From a checkpoint of a small image VAE.
Model: encoder depths [2, 3, 3], encoder widths [96, 192, 384].
Training: muon at rate 0.0053, 6600 steps, batches of 128.
Data: 97500 training examples, 8.7 epochs.
Rows from block 3 of the encoder of a small image VAE, named by matrix and row number. Rows with one number belong to one neuron. Each number is 128 + 32 x the weight over its row's rms, rounded and kept within 0 to 255. All counts start at 0. Numbers have three digits each.
After each neuron's rows are labels from the 100 images, of 14976, where the neuron reaches its highest value: "colour at peak" is the nearest of a few named colours to the mean colour under the peak. Only what is clearly more common there than usual is listed. The data: photos of arthropod specimens (BIOSCAN-5M). In brackets: how many of the 100.
# fc1: MLP up (encoder.blocks.3.mlp.fc1.weight, 1152x192), inputs 0-191
# fc2: MLP down (encoder.blocks.3.mlp.fc2.weight, 192x1152, transposed), outputs 0-191

fc1.392:133153102121150110120142155127044145112136131149110141106124207126099123119158139142156102119113153110104153206152104132152168122086059124121180079139163106128143140111191136099083162144141164092158141095140125157100109125154126115136138042185131166069171083103132129156145113170141139119076090099118100172035125124044148109147151137081145124176107163131079174186082103177106153194112152094111178140121104141116182161160151150164055092124115187124121120126153095120094154137148150150155106084100136111172115133040108111118116143104187142110135120107084137135137107152146092195
fc2.392:095108145122126122136148121097106147104135049106097108067129105128102127141185136161127151077079080217109134088108056125084081088083162131190161118121149058112110129101112091108068158118109171092133085151086082097134098118109037102073179082132197154125150116119118104087153152139081111074142137135086120074123102101107067064062140121110111111118086107161135157115057100116151166157165189134101092110142130118149123112107143125131176115115141097100107074149149138106097093128126080100137157125075113135118084138100114155119108080083162100155148118076102122108092141131146103130
colour at peak: brown (66); black (26)

fc1.262:137117144144124139075151149102029139135140096157105133138149144115129156146106094136217167131136089153105191178156124172121114070096150168167172160156103138063151122103100151166126104079122129152108128086109143148136110158146140176143144120088125161057086139152111143130189203121142192118096139090099125154093155068097116134115130156080106132185145141165139118136080145063144156166113131111147165153104097153144163119102115109139096140152130147075121110109148058145134103076137145099130149115115053155170080089135142087164144074154195075078147099153092132167079163140080125070
fc2.262:118143088139132144118132070126128121149111157169145102141139076177162124089161183143109146163089158145125113135100123088158154128045083117172151117186116079164228114174118173103134141089102121160109119104143158154133127123089155090144083135109109154171061098121077113151072139105094118165152120160177136099117151106124079152063134110101166122137106127101119169165183120163119130159120137189125162176110070160109100091072123074161105151122110181102069131126119169131106115109171106144069106190098125116086058104130197080150170130055108122158142174098111117096143129123140176119
colour at peak: brown (68)

fc1.356:153159074155133112187140125144119115091128112116132089109115089176084114134199142167127149081121079100129178119120118196095145130101093103114120100139094132160170094141104127160118105123139159157134109110142110131150187233170175127136076122158133111070184123107140102147143107046142126153126133172059153106136145102109117144195097113135141131096094072119154163056141157168211083098143174123138168114110068161118105095112105119151123088135141160141084159108167126131158113128065161119165104156106135095142041146131157120155145132168133168064131134086099126118099181115085072087
fc2.356:092067115105093115114115063085131126137151181077063134090084125133118122116115143124093114151126146066147129039165129121100155074081125113123135111093085096145113140114131117074145114145077106115141100117089091120153115043151118106148105096153118105113090153096098119094144159199115145134105145156127083140096160080175109128144134203106116173151092109155112112098112122112140117104117124087092127083140097113139107120111111093092071134132120147112152164088131197092145109136168174135182099193138142090132056084104117099176171125131133142083131120164140037095108104083092199213
colour at peak: white (94)

fc1.585:092157102094101082123138156115123132059082159187203109071091123107154119121128133140083101181074137121204148138122106123133103159117122064079171137155108118161129180157140102064143155136141143106124154152134102039105071147159082151156153122123141125114088089153144124093042134145167124150105192158127094137111136137179098173077138102088074167113096098128102149122151116139148095092113091071164085113136152130144117131184213163109136131152128206136157131169129119141116118161143141116083169108148125153162141155173155112161170074081104206138093139094147143160119099114152129128
fc2.585:131144136149119161150095141133110155148113126164144144121149128129076118193113191145087147106181137123134164124093178159116169193130093132173115142107200071089151107126183121113122128067166156169162144147147115151058115130105125177094111167155122179110155172177080162160160134214133120164115160157148138149112127149143082098152202118131131143136161151116119143178100122093157129157168160040113142140122176185081107165134138161141156158113120158099126172109117100126150144097131112115141160135121081136103136149108170193147150231169113128154193146084114155057096093144089080135
colour at peak: grey (34)

fc1.328:117120121076137169198109100186115110184153176111099105146122096047099167154129114069090112102132129072142115153132098085129185112088149098150110054191137126107098170178111098122092114134088163158133167148142154126152111160114116142163154094155129160132040113132157142201076090132128146125115170130123148089168098092152129157105130127152049076210098137104097132062118133138109102132160128090099128115168097147099143054119105091145148112073135159119106098154150176129159142157177190122083159117159165151124108089061169162125158125115133139093122168123137116092094148117172153149
fc2.328:097064191119098117147140125160107131134174101111134120117129073090136140088158108118124137077124098165130139122142084109149143117137127118100174148110132110144082160115152114142131153138134090062056092151095129076122096144147115126138141170131124134202192119123068097110118093144158127090124114153089106074074122097109146085167082115106142049073132159195190154170180099145112184089101201141179117072099088181132201138162132149121106163123079141095116083116171133154158104096167143079086091114119165104137133100164178141156156142152153150057137143080139128109143133102172160073
colour at peak: white (72)

fc1.596:096163073122110160026150159137138083132103168102079101126149117169164076164112093083109126155167137130149199095088139134142145148156128148087111164126084118123105150130128092100108117115138121142092089101102106082170063146138129114093124125111114130137128110102163157165091075188156157184100116102115141065117126186081131124126102190145046125212059147126156143133107084148131141124136172159107136105125143157136147181081172101103176152092162155073120136097172047127066098093131149128135126147175147119185098096178111130098142115163122114140132169103138163137077169140184158121
fc2.596:176187127087120127144140130045165124131119160171111119116175083157141178144135142108103126070112140116105183115149106157074139098210125106113164147119165143134143141114105135114125157127106097101066113131152179097084148132133207111110110148128155153120067079123155135109150151110113117104147151102106133146121215100098146128175044173140101161170077100138096161101104076124124127140130172095112115135069136093137101136136166098117042048101072149148142206197114073127130118140165115108137098091105151142132135137117142093180103140186122119099111115065186091105116084161113117144
colour at peak: brown (83)

fc1.556:155101141065170102182110189175163122104127141143141109130147174094066137130130154116125096206082105077125146077185106114089080132095163080179130132104135099090147175106175103128155069152103110122151182174132130105129152117108114095142090188154150151133118152128094126128056064140124121149087178149030098101076142110117131150115148117105123147145156147106132187137093111201141110150108134162081130092096134175109141133122103169068104139117120145135163134123146155131090111168143116141195149160097127164088146165135095091157171139138106184122206160107109137125109115100047172161
fc2.556:150160094141153141105156122105140114080069104133156130114114095141108108121227154108140135118140124084122136139133121127117131140063118112110149139127074129121141087082134112134138119119125106086165149103155119103175097109092126102121094123150121110125130078123028141100150172080126150130121159142178143106129185125091130158129130090111107116153160065099080102048168178081032164189155098092098049102163097112208134138107089180175155129158133166191104123091109124140141167151140124106169162184110110115085139146131176103060114168099090162091118115112183129138156178139146105186
colour at peak: pink (93)

fc1.325:155144099094127135107074180130105093116110109152168122101175034084108100149178152178087073124144130169172128158137101159043094120135112150156185110182106138157112123088135112130116090121124151162155144141152137141135144130122161179169176116141087078129154205109114145123084106177185162114117074117072129132118136160138116132208128062155128169200146149087068122161146113117121138149102134077088161157112124159109072094126109126138116145154117137158132124070149121121133152137136129144074127109080114058137175124139176095115113161057131146198125144138106179070170122156174124095
fc2.325:077159116120148080176108138123135077084096162161136152097060222170156107172124109067120059153171102078119079152127117136062135113184109116139172164164138080108136126100080166149170090150092122127102081139128084088129195166091068099067138099162084123137098172120099146125100072089116125117171144120141150118127163107067150153114150156166124121085128158141120104105127150108153124081116118176097108084081113129108144086127078153105188138159079131076096120142084110105130127138165159120124079127060136154184132107146079142152141080129137126168105112113141128082122133088188143099
colour at peak: brown (33); grey (26)

fc1.335:109135113094075100117153095143199131094106105083139142113179151104135115124152130170119125160127115130157136117128119077128126093092135134174115132143123105103132152077099131132112085204104100161123116177076148093138108140135166140129155183156149082184131077175143130152165213089104103158175115148097140096084081167102154175070114116082113103157161100189124178165035125179155106043157175091108118093092136164127159094139149157158147121169107136099117143136098101125118177086069199122135155084101163167162128124149166194070095171117139145132108136055111126126124115148103117121
fc2.335:185140125105202100088122168181130103111114087112132125135144125115166135147120138130126138100109067171144130161157116075143069160131105109186135163132184088098171113109119124095127171098123148152139104077141141128155134101068092078111164098142136156105139077142113077174074130174204122093177087175117074118142143130141138169112103114119188054174114140176167106144069132141131162061118145097083074167129115121137157155104199128161087114096166098083086144117122171101106138081113109102136160080156098121096205099097133131165156127096066158117139152149154095167129182095166120140
colour at peak: white (62)

fc1.628:118114100125151130152116165131162137075114185210118106121094180085088071162198156123059126144101080179158120145203138117133122140133151122116140161095106127081146162140146127075147122107120134135203151101197098113090112094167052101154115106173068128153122100179136177147127097116127114153119159170094103132086102091061109150190132153111099100145204116174091181115105181128138117150084126119095173146110117154186082114174128177073112160127103149084172154106150129138163127126090122116183111092064155144158130140127094119087151085146149148080148091104134124160119133126091133129
fc2.628:156143133152110125167168098128106122146124178137117121116165125143086113121133134136212070116135164105149119141118110090127113129130088117087176148211137149102100124109067121157141142123122170144179085131174172140101092158128183121051098132166182172187107114140077095146183142152129158092134086146130170127108124080132121146173094076173136071109162112175089124108085089088160148172146135078117082162186123137132095197128106096084133173130128187083070167119160133139165155156118117186163093109135098136097120109142162125154166099090137108151120113173052057080117095143124077117
colour at peak: pink (89)

fc1.131:095108161109107083160061109168176141125120192096137136168092162129111121180126167113143106131131126149108122121158158068128131147091080120144123099075165094152107151183107088139126119187182136108071080146189115142135119145135080140126141151147123209167101182114129122125123135134119077123108173095136066162108185150112105141115158114188119115132097166129142072163052102163075110127142140081139050129090148174148089120182119069101080107125085146123125073081125184115141113113169098144187136107111129145154140156113116118145132157143180104115088118121115082126123159244169128123
fc2.131:130156142166165097133114098103202107145168147162137149102171156156201109135135170147153086104121126100110139108148179110181138108149118110174135127182126153171144118146151098140177156079110090141129166135148163034092127175067185123166093102148153131190108134120120120147151144159089174137163106156106127118163150089164091093154114092104118167153041125163139126107208184136115077206123128087164120152144133129058127192165098134149124124152085116110116131141185075150126109140146065149159127195108156114131126128099109116134167103132150113144146094142053099104100067144112108180
colour at peak: pink (94)

fc1.610:120166173143114092135100175113117136089143100114106102118215113167074176113096113104149108108118107124117165163144120163125168107000105152127153084155114084178124140126072165167116115184130161126087166078147140152128129091158150131099167080161213100137173103118162146124151113138153089131085081146105167152095108106108164073134156153109071150220129113095107132142148143090166151188136144136146119123141084123141148125163122120144126084093152149159147163126117111185139151131069188126080109120082091076143135161135161116096125165077074124171112170083084128102122125160102108099
fc2.610:093133159115087061151135135104141141132167094148143118132103114092068132129136166166137128097035114120162161098096182108132073171124134164123095130094142091093145088124135118125112128112173063115108117181159180143135180110127094135122150110087188102097195175127152113091079011120102097111152162147099100078109159117143097096078090098107127073075039106119143142122088118123141211138121119081150112115163121130148131108114152143125113149161114133124130130151090121066086068127148106139086079102080111122099177119113147122111107105167173085191155169138108080120167142152159127150
colour at peak: black (68)

fc1.657:160130100083164156116171127140165165132134120173131086103144154083133151128108160123161055131131118128127178099095121104076088066117049136175078205098121083130120122172098164118125154126130133171039156136149149196187167124125134098063116137156164151105127132168163108159157102114142092109108056202091126074131097147138152120159111109126136158155145138152114137154190140094125140095136137149137130141158116089063071127092078128167095158168120173176123134091101138100124086091089124112122081057135136135117130158084107142185109125146171164110149122066136133097144175127124158055
fc2.657:095101122155071171079116083086096066118107110145063133120031073131148147130096130096125182141131113103129121116142098133123128117182125152094082138136126149137173143137091134140163113144136112111080137142145062064188095143150106118125113096136057060122162136138144114094170175084091132126163104097040190165162100094173080114116150140113140170121173134118114090087110209109120097115063153187107153146122144163180166061125125121105126145163154151175115115083116122137095062148074147087092159101148132124177146166141102121104146090117157167090139116176140135095129140127152120103
colour at peak: pink (90)

fc1.645:148129120160157105126105092083103114108068181115089139113174170117148123105146107060138131081111122095101103144139127165156107107106121141127108132063157094163165108160177129150150147116064156178137157076114115147164150060123136128104104132178186090171115102083145142141110067123164142144116148187162108178134129086081113128140139146181187189162158095109175168112122190115115122115137114155163150095157085159220136121127046124168134163040094124143156111125118148136135139100135085086122148165114132076141119157156125096094106055139119131167079165178091110134137105138044116127
fc2.645:200140147138108113192081103173139098149115156127130147167099149163098126137113169151182107096138087087134124104134192133173147183067106103004126097144125128069143115111141068105132103156150116124104124109162102138101100146126140115144131177141068116119165172139175119148120132098142162063124169102127128162115125176137138139142134148141092198142116143148108165096150147098149168195063111134103112089169165129093166133128129162084058112149136129132100105130102140172129150156189125171123148086102173183155158142124132147096103165230151155124082147146139132081197138184132101106
colour at peak: pink (92)

fc1.330:054114130149183091164117106164108126096111135082148144169140135153095100166164059166074095131113100130156114158119131151109191072121125200203167078121126157137128125115121137105100139174137097150147178156170172091116135106173099100096085115119108097204117103095115143128092131098115137079098093147114132087111119142176128163149089140102133111137132128124143156164091118089158140099154125074119094094163094153141095070215139153118088067142096101106138150113108143140087131141153055159112158117132097199200150131080146217119121166126079142182141150115121182082151098117154099150
fc2.330:161115138174111128120097167182141168094087104114097111109124086119094135107124107101120139098133090141148065182104131071138152108144123129123209140168137104133147107187143152114134222142143132170093081144104143095070070105063149135129147098036099128134175126109094107180171097112173103176060053162135136151135136135099100149136149101165114078117079142182178125117186112075150159179141102158131068168152087112149114117140106101141093084125118106122139155123112134127051168125092115110126169151158157135094150170157125141173147084110116124129052133132150130180098163096139137082
colour at peak: white (65)

fc1.528:148112174138124154144111113113140026191105067220149166135146101085185125091152102107131167153136125106147156147107118111157175124133162119090090116069178093101110175120114111114106182141140136164105101116182056128121119080142063105136120153061133143141118126094157120121180127103176087163097194178169110128167106090153129164056147125207113118134171118144097082110082077093175139102131156171176109166136125167133127151108101120144098124094140118142105085117168135116138125139122142127088116089159142106145179082124113154150095119104145089133125089181158148120129113209163074131
fc2.528:078165095150142121154105184149128164127057200134117116114113141145163106145127114098139098109114144120118097084075106124153153189217133141107101084132156138091069118199155138150069134121120135143123155108213100123106099160115139112164077140100103125140123135155150141141181110109140112141130156082137096117167122169125113107144157108173129193100077173082193158123152107177070155069150055130183154163124145113065155149070165110171146122141074141088103129124124114111090165174118109131090117139139100106187138126152068175074062113152095122097153106087087136110150133177108125120
colour at peak: white (62)

fc1.19:126105133176124164161101151118136134146104133106081131113113101121113151117148173158108076170143143089129086116134131107089126142174126122157120129126096080160091146162134107098135133129098131150183144179063126124182141138126090154199132117099095131125168115137115087102126182164113098171124126136094107153134161133084140171041119065121121155106183134150094143092096137125139215075187115137103093123087112134124145111160090150153150086129205127138132102107126170052123155061135134138124178122079136115097118062191091212063099151107142126186110179178152141147152169193102067151
fc2.19:145144132112106158114153182148120129157116118122121136193126141121050078078114123185090112147135110187105140135172173136126090134140074098108156172120154138119120169097186062070153113143142114121111086151135189101092143099110182096134202144154155099086146123138096099139048144166121120183132103072100174180069189115194157130110076126145132137090109093098120095141112138140113156138163128101123097101121168104155128097142170119143104088161116172141152037127085130100127131118125092116128162175150157121102115156098125143133118149130103143142158174061081090150239153087103123153
colour at peak: grey (25)

fc1.83:138139084148134116148124104131140150054090067255061121049169122137123137069114113153135150167117113095167119143145138132165149110086109182123162127121130134145155096154151160139077157158112161124112133130140140110128138156186125110130143056152163105122182074167124099138130129114178135139099162116147128151068085129154169156118134113179118120167146116142091145120106109166149148140135102094151095142120077149185149140119087120156075027095169167135067126132178135091164162137119153099101153117111129122091100123199144151128125132087119177075163146109106153112115072136100065142
fc2.83:082142141122165120115099162134075170094065175121157140148161126117101205133108130159188093006134087130156094131097162133169138195151135154181057160148169132108115135142113146105138139147106145138152161177124099127125118136130064171112160134163097120095138095151088154140106089099112141144105116171105183146133127114154127157132220100128129076105079142125128093143094148105160159111156156127120127119146153128155134135137085095114107104120120123139118066138137121106107122098128133122151132159132120128066151029090092151067100124142129157206115126094082074040109111172063081150
colour at peak: black (52); brown (33)

fc1.10:089162114134161150081155110148158145160127169160152104130027140137138130132081127115158144131123093091171187051184168130078117143108108034045162131185145140151174099115145162136131123115115129088112115120147100125137189136121075144151093105091111125121118140102128184087165068127134143133081110067137108115136052134174080132149150109116141186144126144105137099099109115087164124179116121147049154136180111140193095101132225150164160178118130115160117129159141106183097140128113124117154083116143103147144141129099125120114106118143131180135163113133063143126129168058103178119
fc2.10:131101151135148061172124217175116175193153165153161125162144162160111050103157094155143080109055072140098093122097158114146112163124134122169103081137116141112136107158103092116146124118141167095116168096126136187114130139143144105121134152137155094069143123126126116174104112098115100150167163154164075146125098111094097079097136171118155113136139153217171080151121104102137103201148129108136132116094110072147173120107079135102174133104085131102139109138112192109114158105138110131120088184124162147084111101123114110210069162094091178122136092136078147135123129129106036190
colour at peak: pink (88)

fc1.29:128123102158137162139146131087130109118129090189139147148124118161123140171150141117103115076103135139164114153154140131138127150160136149129094113169124094124158124133136137231115147144134117114139172150044120129152128151167135114194120117111139106096160140077149149156105094145094140140112122174173077159069106103153137137146137126068105089015055128173122113149137126079145122138141105205086205144103087097053115142105061112165094112161050063108118133194136111170061134143140154104157115122137160058130144150169149139131115129145106091096122061132079156155182121150130101092
fc2.29:078135153105079166111097094062168126057102127163069147081091117154159161088157123158092109095112122123126095122170118137120163050124132114108164086078143100130076085132130118129065120134118126135155138100129107137131113109095026114148188189177104137179139109137113156094132153150101153119132094152155096168133149083140131141143110147107151132122144072150147133132068106115161105158108182120094142141134124100081140148076160141079114126126083174145149119183124076161158201126098167168121120090107147104126166169097151170185104169065099139145119156166124051094087125160214122141
colour at peak: brown (49); grey (46)

fc1.529:082122090125158146103083153141152138077110098203065063164134096135118102079136064107176175168082096187143112105124150144101156161063105153157177186161093141115173048118131085157159165126106109088065144092193117077176085088126168114123154126137170098168147072109128115117146145073142110080138106108052127094145137149168163113124093188141121150159106092114092177132103120119127160128150131153188131141129093150149134145108165170149199108132169166113109139143158135161139159153060157142119156125142148114088129156195141102086133125118109117094105081096144131137104133132095105163
fc2.529:119090129133118109151171110123199124123121147129107102160146099183136132122144094084146097100156128140124174063115140056104146133066080158146099170133090107125161183115149112106127071186110094201140162126077136145156136079152180156152132104169112177120084102131118145170110181136157124178083194185133160188150111129233117159079170129092173147155146151139125104109118117114122146123089125118134128122173132085059104157118138123163094174146158118114166148080124135168097151102141139120160102137083133133080164112136087105107099139196075158140134128182085081094089053145160123147
colour at peak: brown (63); black (28)

fc1.455:162120130135155122142152162130098101117128128117082122133172145145116163147159150151090079073130114079134131068124152152118077126157105080122153132142174161122151088095151114151145158139163097106160119119142168115159124153184109119059080097137121109119132056135167173147136105057128099119090143081091132148157165071142171123120093140122144158162157166057137137140173110190071107159113195181120112108127135118110141061160166155119085170145085098171147127097128131148118133156149127149059148042109133123127199196088186092171157203090140124068136196111137132153097122167099139148
fc2.455:120141163083099143118117145175191122189125122149066164126140068108127121132139153173158086119098101132148169137101150130068162175143143131124133130088123130116145171124151160052126125171093148118057058082185162147107133112181155121201150087097123138075168156133176146104160134106133074207135113129100141168089075131126097106164207098116076083158121136165125139114110118110066064105147088092109149136090127094125099130145035136156103161119170108103119114126086149084083084134128096126143174124086158129104167130126117148141123146125156104136112114090139140102077095104201152172
colour at peak: pink (88)

fc1.51:151127087132141082099087135096116093084138132157092118198079049178109118146137123091173175133146104126111127135065117147141144093212127117109148133108103131082182088090164074199157108121154145147118045099129103195097094136133139129083115209084105116138132122123123137133148137082169133119128113123117080138134169135081106152170120143077091146164180098082137138099084135110115124109089179131151092109124115170072153159109207130118183115156130119145152111120124125224103153142078160121134108163180161122126191104111150167162139190137101097149131126149107112152123207120110145128
fc2.51:161145118092087101158088115148145144122142127117134130102146116153139127086119111164162130091154160166207096054090099113167086167087122153061142129110142111142196082131106107138135117154125112079183121118061127132145069117154081139173165153163158121101154143137109116139138157148152116130080194115146088097125172130159091156203143134114152082131182156143088146126052151130115193140108174123136089188137131130150151115112132136107172119118097117129159137074140121144033110123201112091162155167172145117107158098181091098125166123140147180051076132112160055106131087138183128124
colour at peak: brown (33); grey (32)

fc1.249:131159096089107097073153134127113152045151111195217150111118138184033117144128102056151105146107107114124143139118119100161154166206119194110078096164172041146123149120150088141123096104204134131130135121121142083130116120125170106126111120205083168123143146151169105164137155118089111109126155140121121143092102140113152114136093098135119144102096133072143148161128123080147050175140143124100099130119116149109140087109116146160098103141152153074129157151137128171154131106135136067162126130155212138124157082124135093154179180121141125054118110098131164129188069173148118125
fc2.249:133128087170096097107084151113131150116203132125148114115113106096165143098153147129145115110127138096079084217181077146186194103131200166101127097158154142152103124102146112214101110148128165142113115111138105119107173149111053151110132134196146141162059123147153129119150100099129159125137106096105139134168142112100116196161138092123102188130116093118152097104133128134134107152160184123132097053115102111129117086181104164125078074097104152167105090155136064103099148096091091123126172109138171158186131124089116130191136177125178161141118097087104121125153144165057058160
colour at peak: brown (34)

fc1.212:138155092135118095112135105150135140106125105105216099113109071199117101143135049061133179105128109091158196158133126186115133139080118125145099094150173150091154055118177146121100108162136119182130121120174147161182089208153201112141120130103161066135161124153151116113100080096213161137125137133073112174155160087109115145193114114129103141116115093091149161066124117120145072121079118098146102117082074167143151126123122086191113121079096175153119105098128134153147152143074127114151103128158144160155126168161160154191153114131120136106108149109126145131088167118082080119
fc2.212:080144127150066131085102149184151168092142090095130163087074106074101107091086163132120140115126164082172100066142117082119126098083121160088124115106125073114112097120147153117140128082109148112082154136096141120147087081162104121045106137141140100106108144102125090135159126105096243136110098137117084169076153122183143120170113122108118140130129083153104146093109107128126105169127120088149112167162050133151165106168172088149144123164074152107148184117112146121096129121116100127182108104175093114096097092139109112203128104161136115134152118127083014130108137145136198078
colour at peak: white (93)

fc1.297:124065160092112124173122109106075107148141147052067157118128136123107118127138128169089117080141090114151184142123170151092113124125146136131140186139119148166173125130123152127087120168130098129138138172086071130180125091130111099138150174109127128186179189130118139153068094097063153097161113094076124135120133112196156217082137159095118108109112134109098180087128147134131133148117119108101161120123142126102132114167146157147215130127071154079173064115112158123156103105165124102159128116110141145127126094171096125136093143149205108192095127143123181024140118106088189063
fc2.297:156217135105072119144163151097147152118120146091139132171103116075105195101127087146084141092136196122108135152151173165152135128118135150147136134129117126134156110222163127155095127149121081100214151142136095127187136155195144168107188093094104117116166122171174187167156107129110167036127094142110124098133116124131174114154155123117121138133092138124103124126168127107163126124145120195118076110168086120111130139101100229048100154109122152099137132150181077125139151178113129086037128146100114138101087163142179135145171096145155087114119131129176123094151111135105097145
colour at peak: grey (42)

fc1.41:153128126151145115135109129112073169080156118255094122067125116160110162079082082186124173195121147106143141121168105140149169119066130129133195151150137121134156101128121101108107104143132150134127118098166113111107105133204128125137168086129138071089185111146146089123152086095206133090104141150129092134147132142089125169116129107142121131205159106138097111183074123135151094159086108036144168160138076167157155168135124042132109101157132169145106136096144121130161111149134146092128138120111147136160092101176139096100100138096123172087136167096090131137066079137094124106
fc2.41:117110093115120095120144169120127144095114139066203144136188112075062206115171109163114139000147141179154128122082178131123103132185137159169072153133143153152094166184109159098120136169119114121161147175119094109121141150213071165111145127140146138135155152175096138108090108113112119096134104162119162115121124105131109161131144119142116105149085137196114135151139178083143142106156118132147151106165097137165112149135091131128118126127137115152166109109151149100126114072120134123181110143141121102095143043108119092054089108121158163169149142118069108046166151129081149142
colour at peak: black (55); brown (33)

fc1.554:133084162131171148114119130157153144135149152149146129093147116158161103192109151081130093138069122099125052102163159173163111133146130132121092116170177125145131061190118125131181171082127044086090138120065151058190157196124110128153160117115165156142150148108161177162132076085140188159120121123168080101129159163144137176116067126130084163073116144128148150117111159107112180101122154138104137185092130105080130119139084066150134103143166139069193113142132132182043108129153147107148206110140159129148128147148145107131109105136148084120111099188144082103086145123128121131
fc2.554:123091180130128121151128182074128098195126141137153065168146120157114149177132153116107113093151149142105156124118177104083150101110084148154109134036058116147127132103145132095190159120140177139154159098167118094139158138161117104136116124115177117153165100135094127122131136121166093140145120198128113116139149126156119037101111125175177141144120129161073157050109194098143128115065169111100223197177164110131145170111110124136046131157134123173175095146107176081109141149119119133115098092149138137097133078084169136083090125109127180116163123146120150177124133140148146052
colour at peak: pink (92)

fc1.587:137167097081087087141103183093113116099099110161162162155162154121163128144121142132144071170092136094178143104172099107073128132202154152082112009119117129101135093089197101103135125136134165143105102069165082150170111149165091158151144179149109158122110133124117117168119111149115100098095102116102162185170112102097149143156111149114080137122130129176139179100108118140086131182104150207128147090107176110115098071095095124125105114119113164119143121123140190082160148111156164137147118143165083106118026159117117122124220091115102193126121116121120111169152132152148122186
fc2.587:119131125149193080093103146152153178142146164135145097106062158130150150114134168116101109081119147175133114110119156096146097127196122111074156103150117113119117168121178179165101167135127124096127087101152129158117171088116171089176088144130147163162104114103169099112073209133154123190127173170132170128194192198126129160158130141093112089126094172164153100163158120188167080164142115101173144142099155146067139153165179064118068137131121136090164150141110156131101162115171134155064085104122202109144128108070130170151103125172092143112149132098110149101195097136129093146
colour at peak: pink (94)

fc1.503:172133143115114128104100165188117130173149145092068083119108116170098160143142185082103157088167123145104189084128157163071205061167111071166109059067117153083150104163182156085110103102130137097097115113131175118112115201140156156100088122173121104081111118180099162051149095153154134056122060088141088157173141128137125109150137115127086158074129134122151102125115139120092115107111113157167128155161157092111121117151127152118114121069168170209102099144161144132140110140151141141137074125137112115137154107104104109135109186174098163127141119183110089106144152109181169095
fc2.503:116131097164167118088128145148141155138091117132123168126167091112187106122139133138173194126179111139164181122086126114085117173179167130184080154113121153155133091164097143160142164115098167148142112134114106117121051105181132112156121108154098116159160160145146117126170105130084132160068099073114100186153132041087165100182097112143143135132095084160104119113117122181130115178159107127186169143133119163060038106168122081193119168138105088132169125120143089145117149057174072146098119152099133109152163188104153101142102151122161094162174088155133180101137124161175095139
colour at peak: white (67)

fc1.9:069163133131082096116099108076150128132092171156139156130131089159168110137148108137127066117098201120102156131105131136113133140176076149102146131045144182178115123129127148159152165139089140170150090148119078043121077141076137108105124134109151060160181196156128182092081064083153067148165126103138136175073128129237136160085144099096092116117107121126156117119149158120129145100145122124140131126106118169166153136118148124127088141166150162095142131093116119108158153134107135065094087134115134147149083110166108163123153103126125090139118153236108137201088127095141119082
fc2.9:118132088088153181147071163129145138103151140130091132119164161095133145139128175102125073151120115149107133128090174159087137156114191144106132109083110098101111164113159171175085133129107101145145088143192142101145194113123135145148170146156112124072072146120097100160115124166099115129108145118176066117127165135152139139096170075122118151116117102139118148130126198129141117120150171080072125152078075131141117140098143121162159127093141118133169135091132201206107146198112248165118127124128116069140175121010126101126081109139141094126160146101056124099117117150079132078
colour at peak: pink (88)

fc1.243:069103118098063189180167223153108156182076152119102112144127136108169132125120077144124136144069088094142180132145162116127132137149119130100146175084108124093120112096103083155144080046112110033151146153108115106094113151086148102103078091127140143158126145101196167094138132168121137135085134110162122139149092117132094101100130085169102095113154128145075075128167180125116134075118163096078183120126128182184148091126146141175118152127134120128176116059150141206125083146130146178182139160139142138134169134118113092132079122123155141103150090143126145160110199109107186137
fc2.243:161161168175104158182129064176102138133124120102086151150132138148144162112133071177101130122143124171106091097157081159193088157114205093152106111155135133118139098103128107138085130133116155053159190152121153146097085115108103062099143094137158165097149150078168155116117121092173110158156120135173090106116150141122161099072105127122106102126095134161138087093113092109154154179120129097170134139128107127100112121081156087118178107169121176130065184139158047110190107141163071091170154201095114088091145166122074153097106105100100076096160068153157147107108146172156117128
colour at peak: pink (88)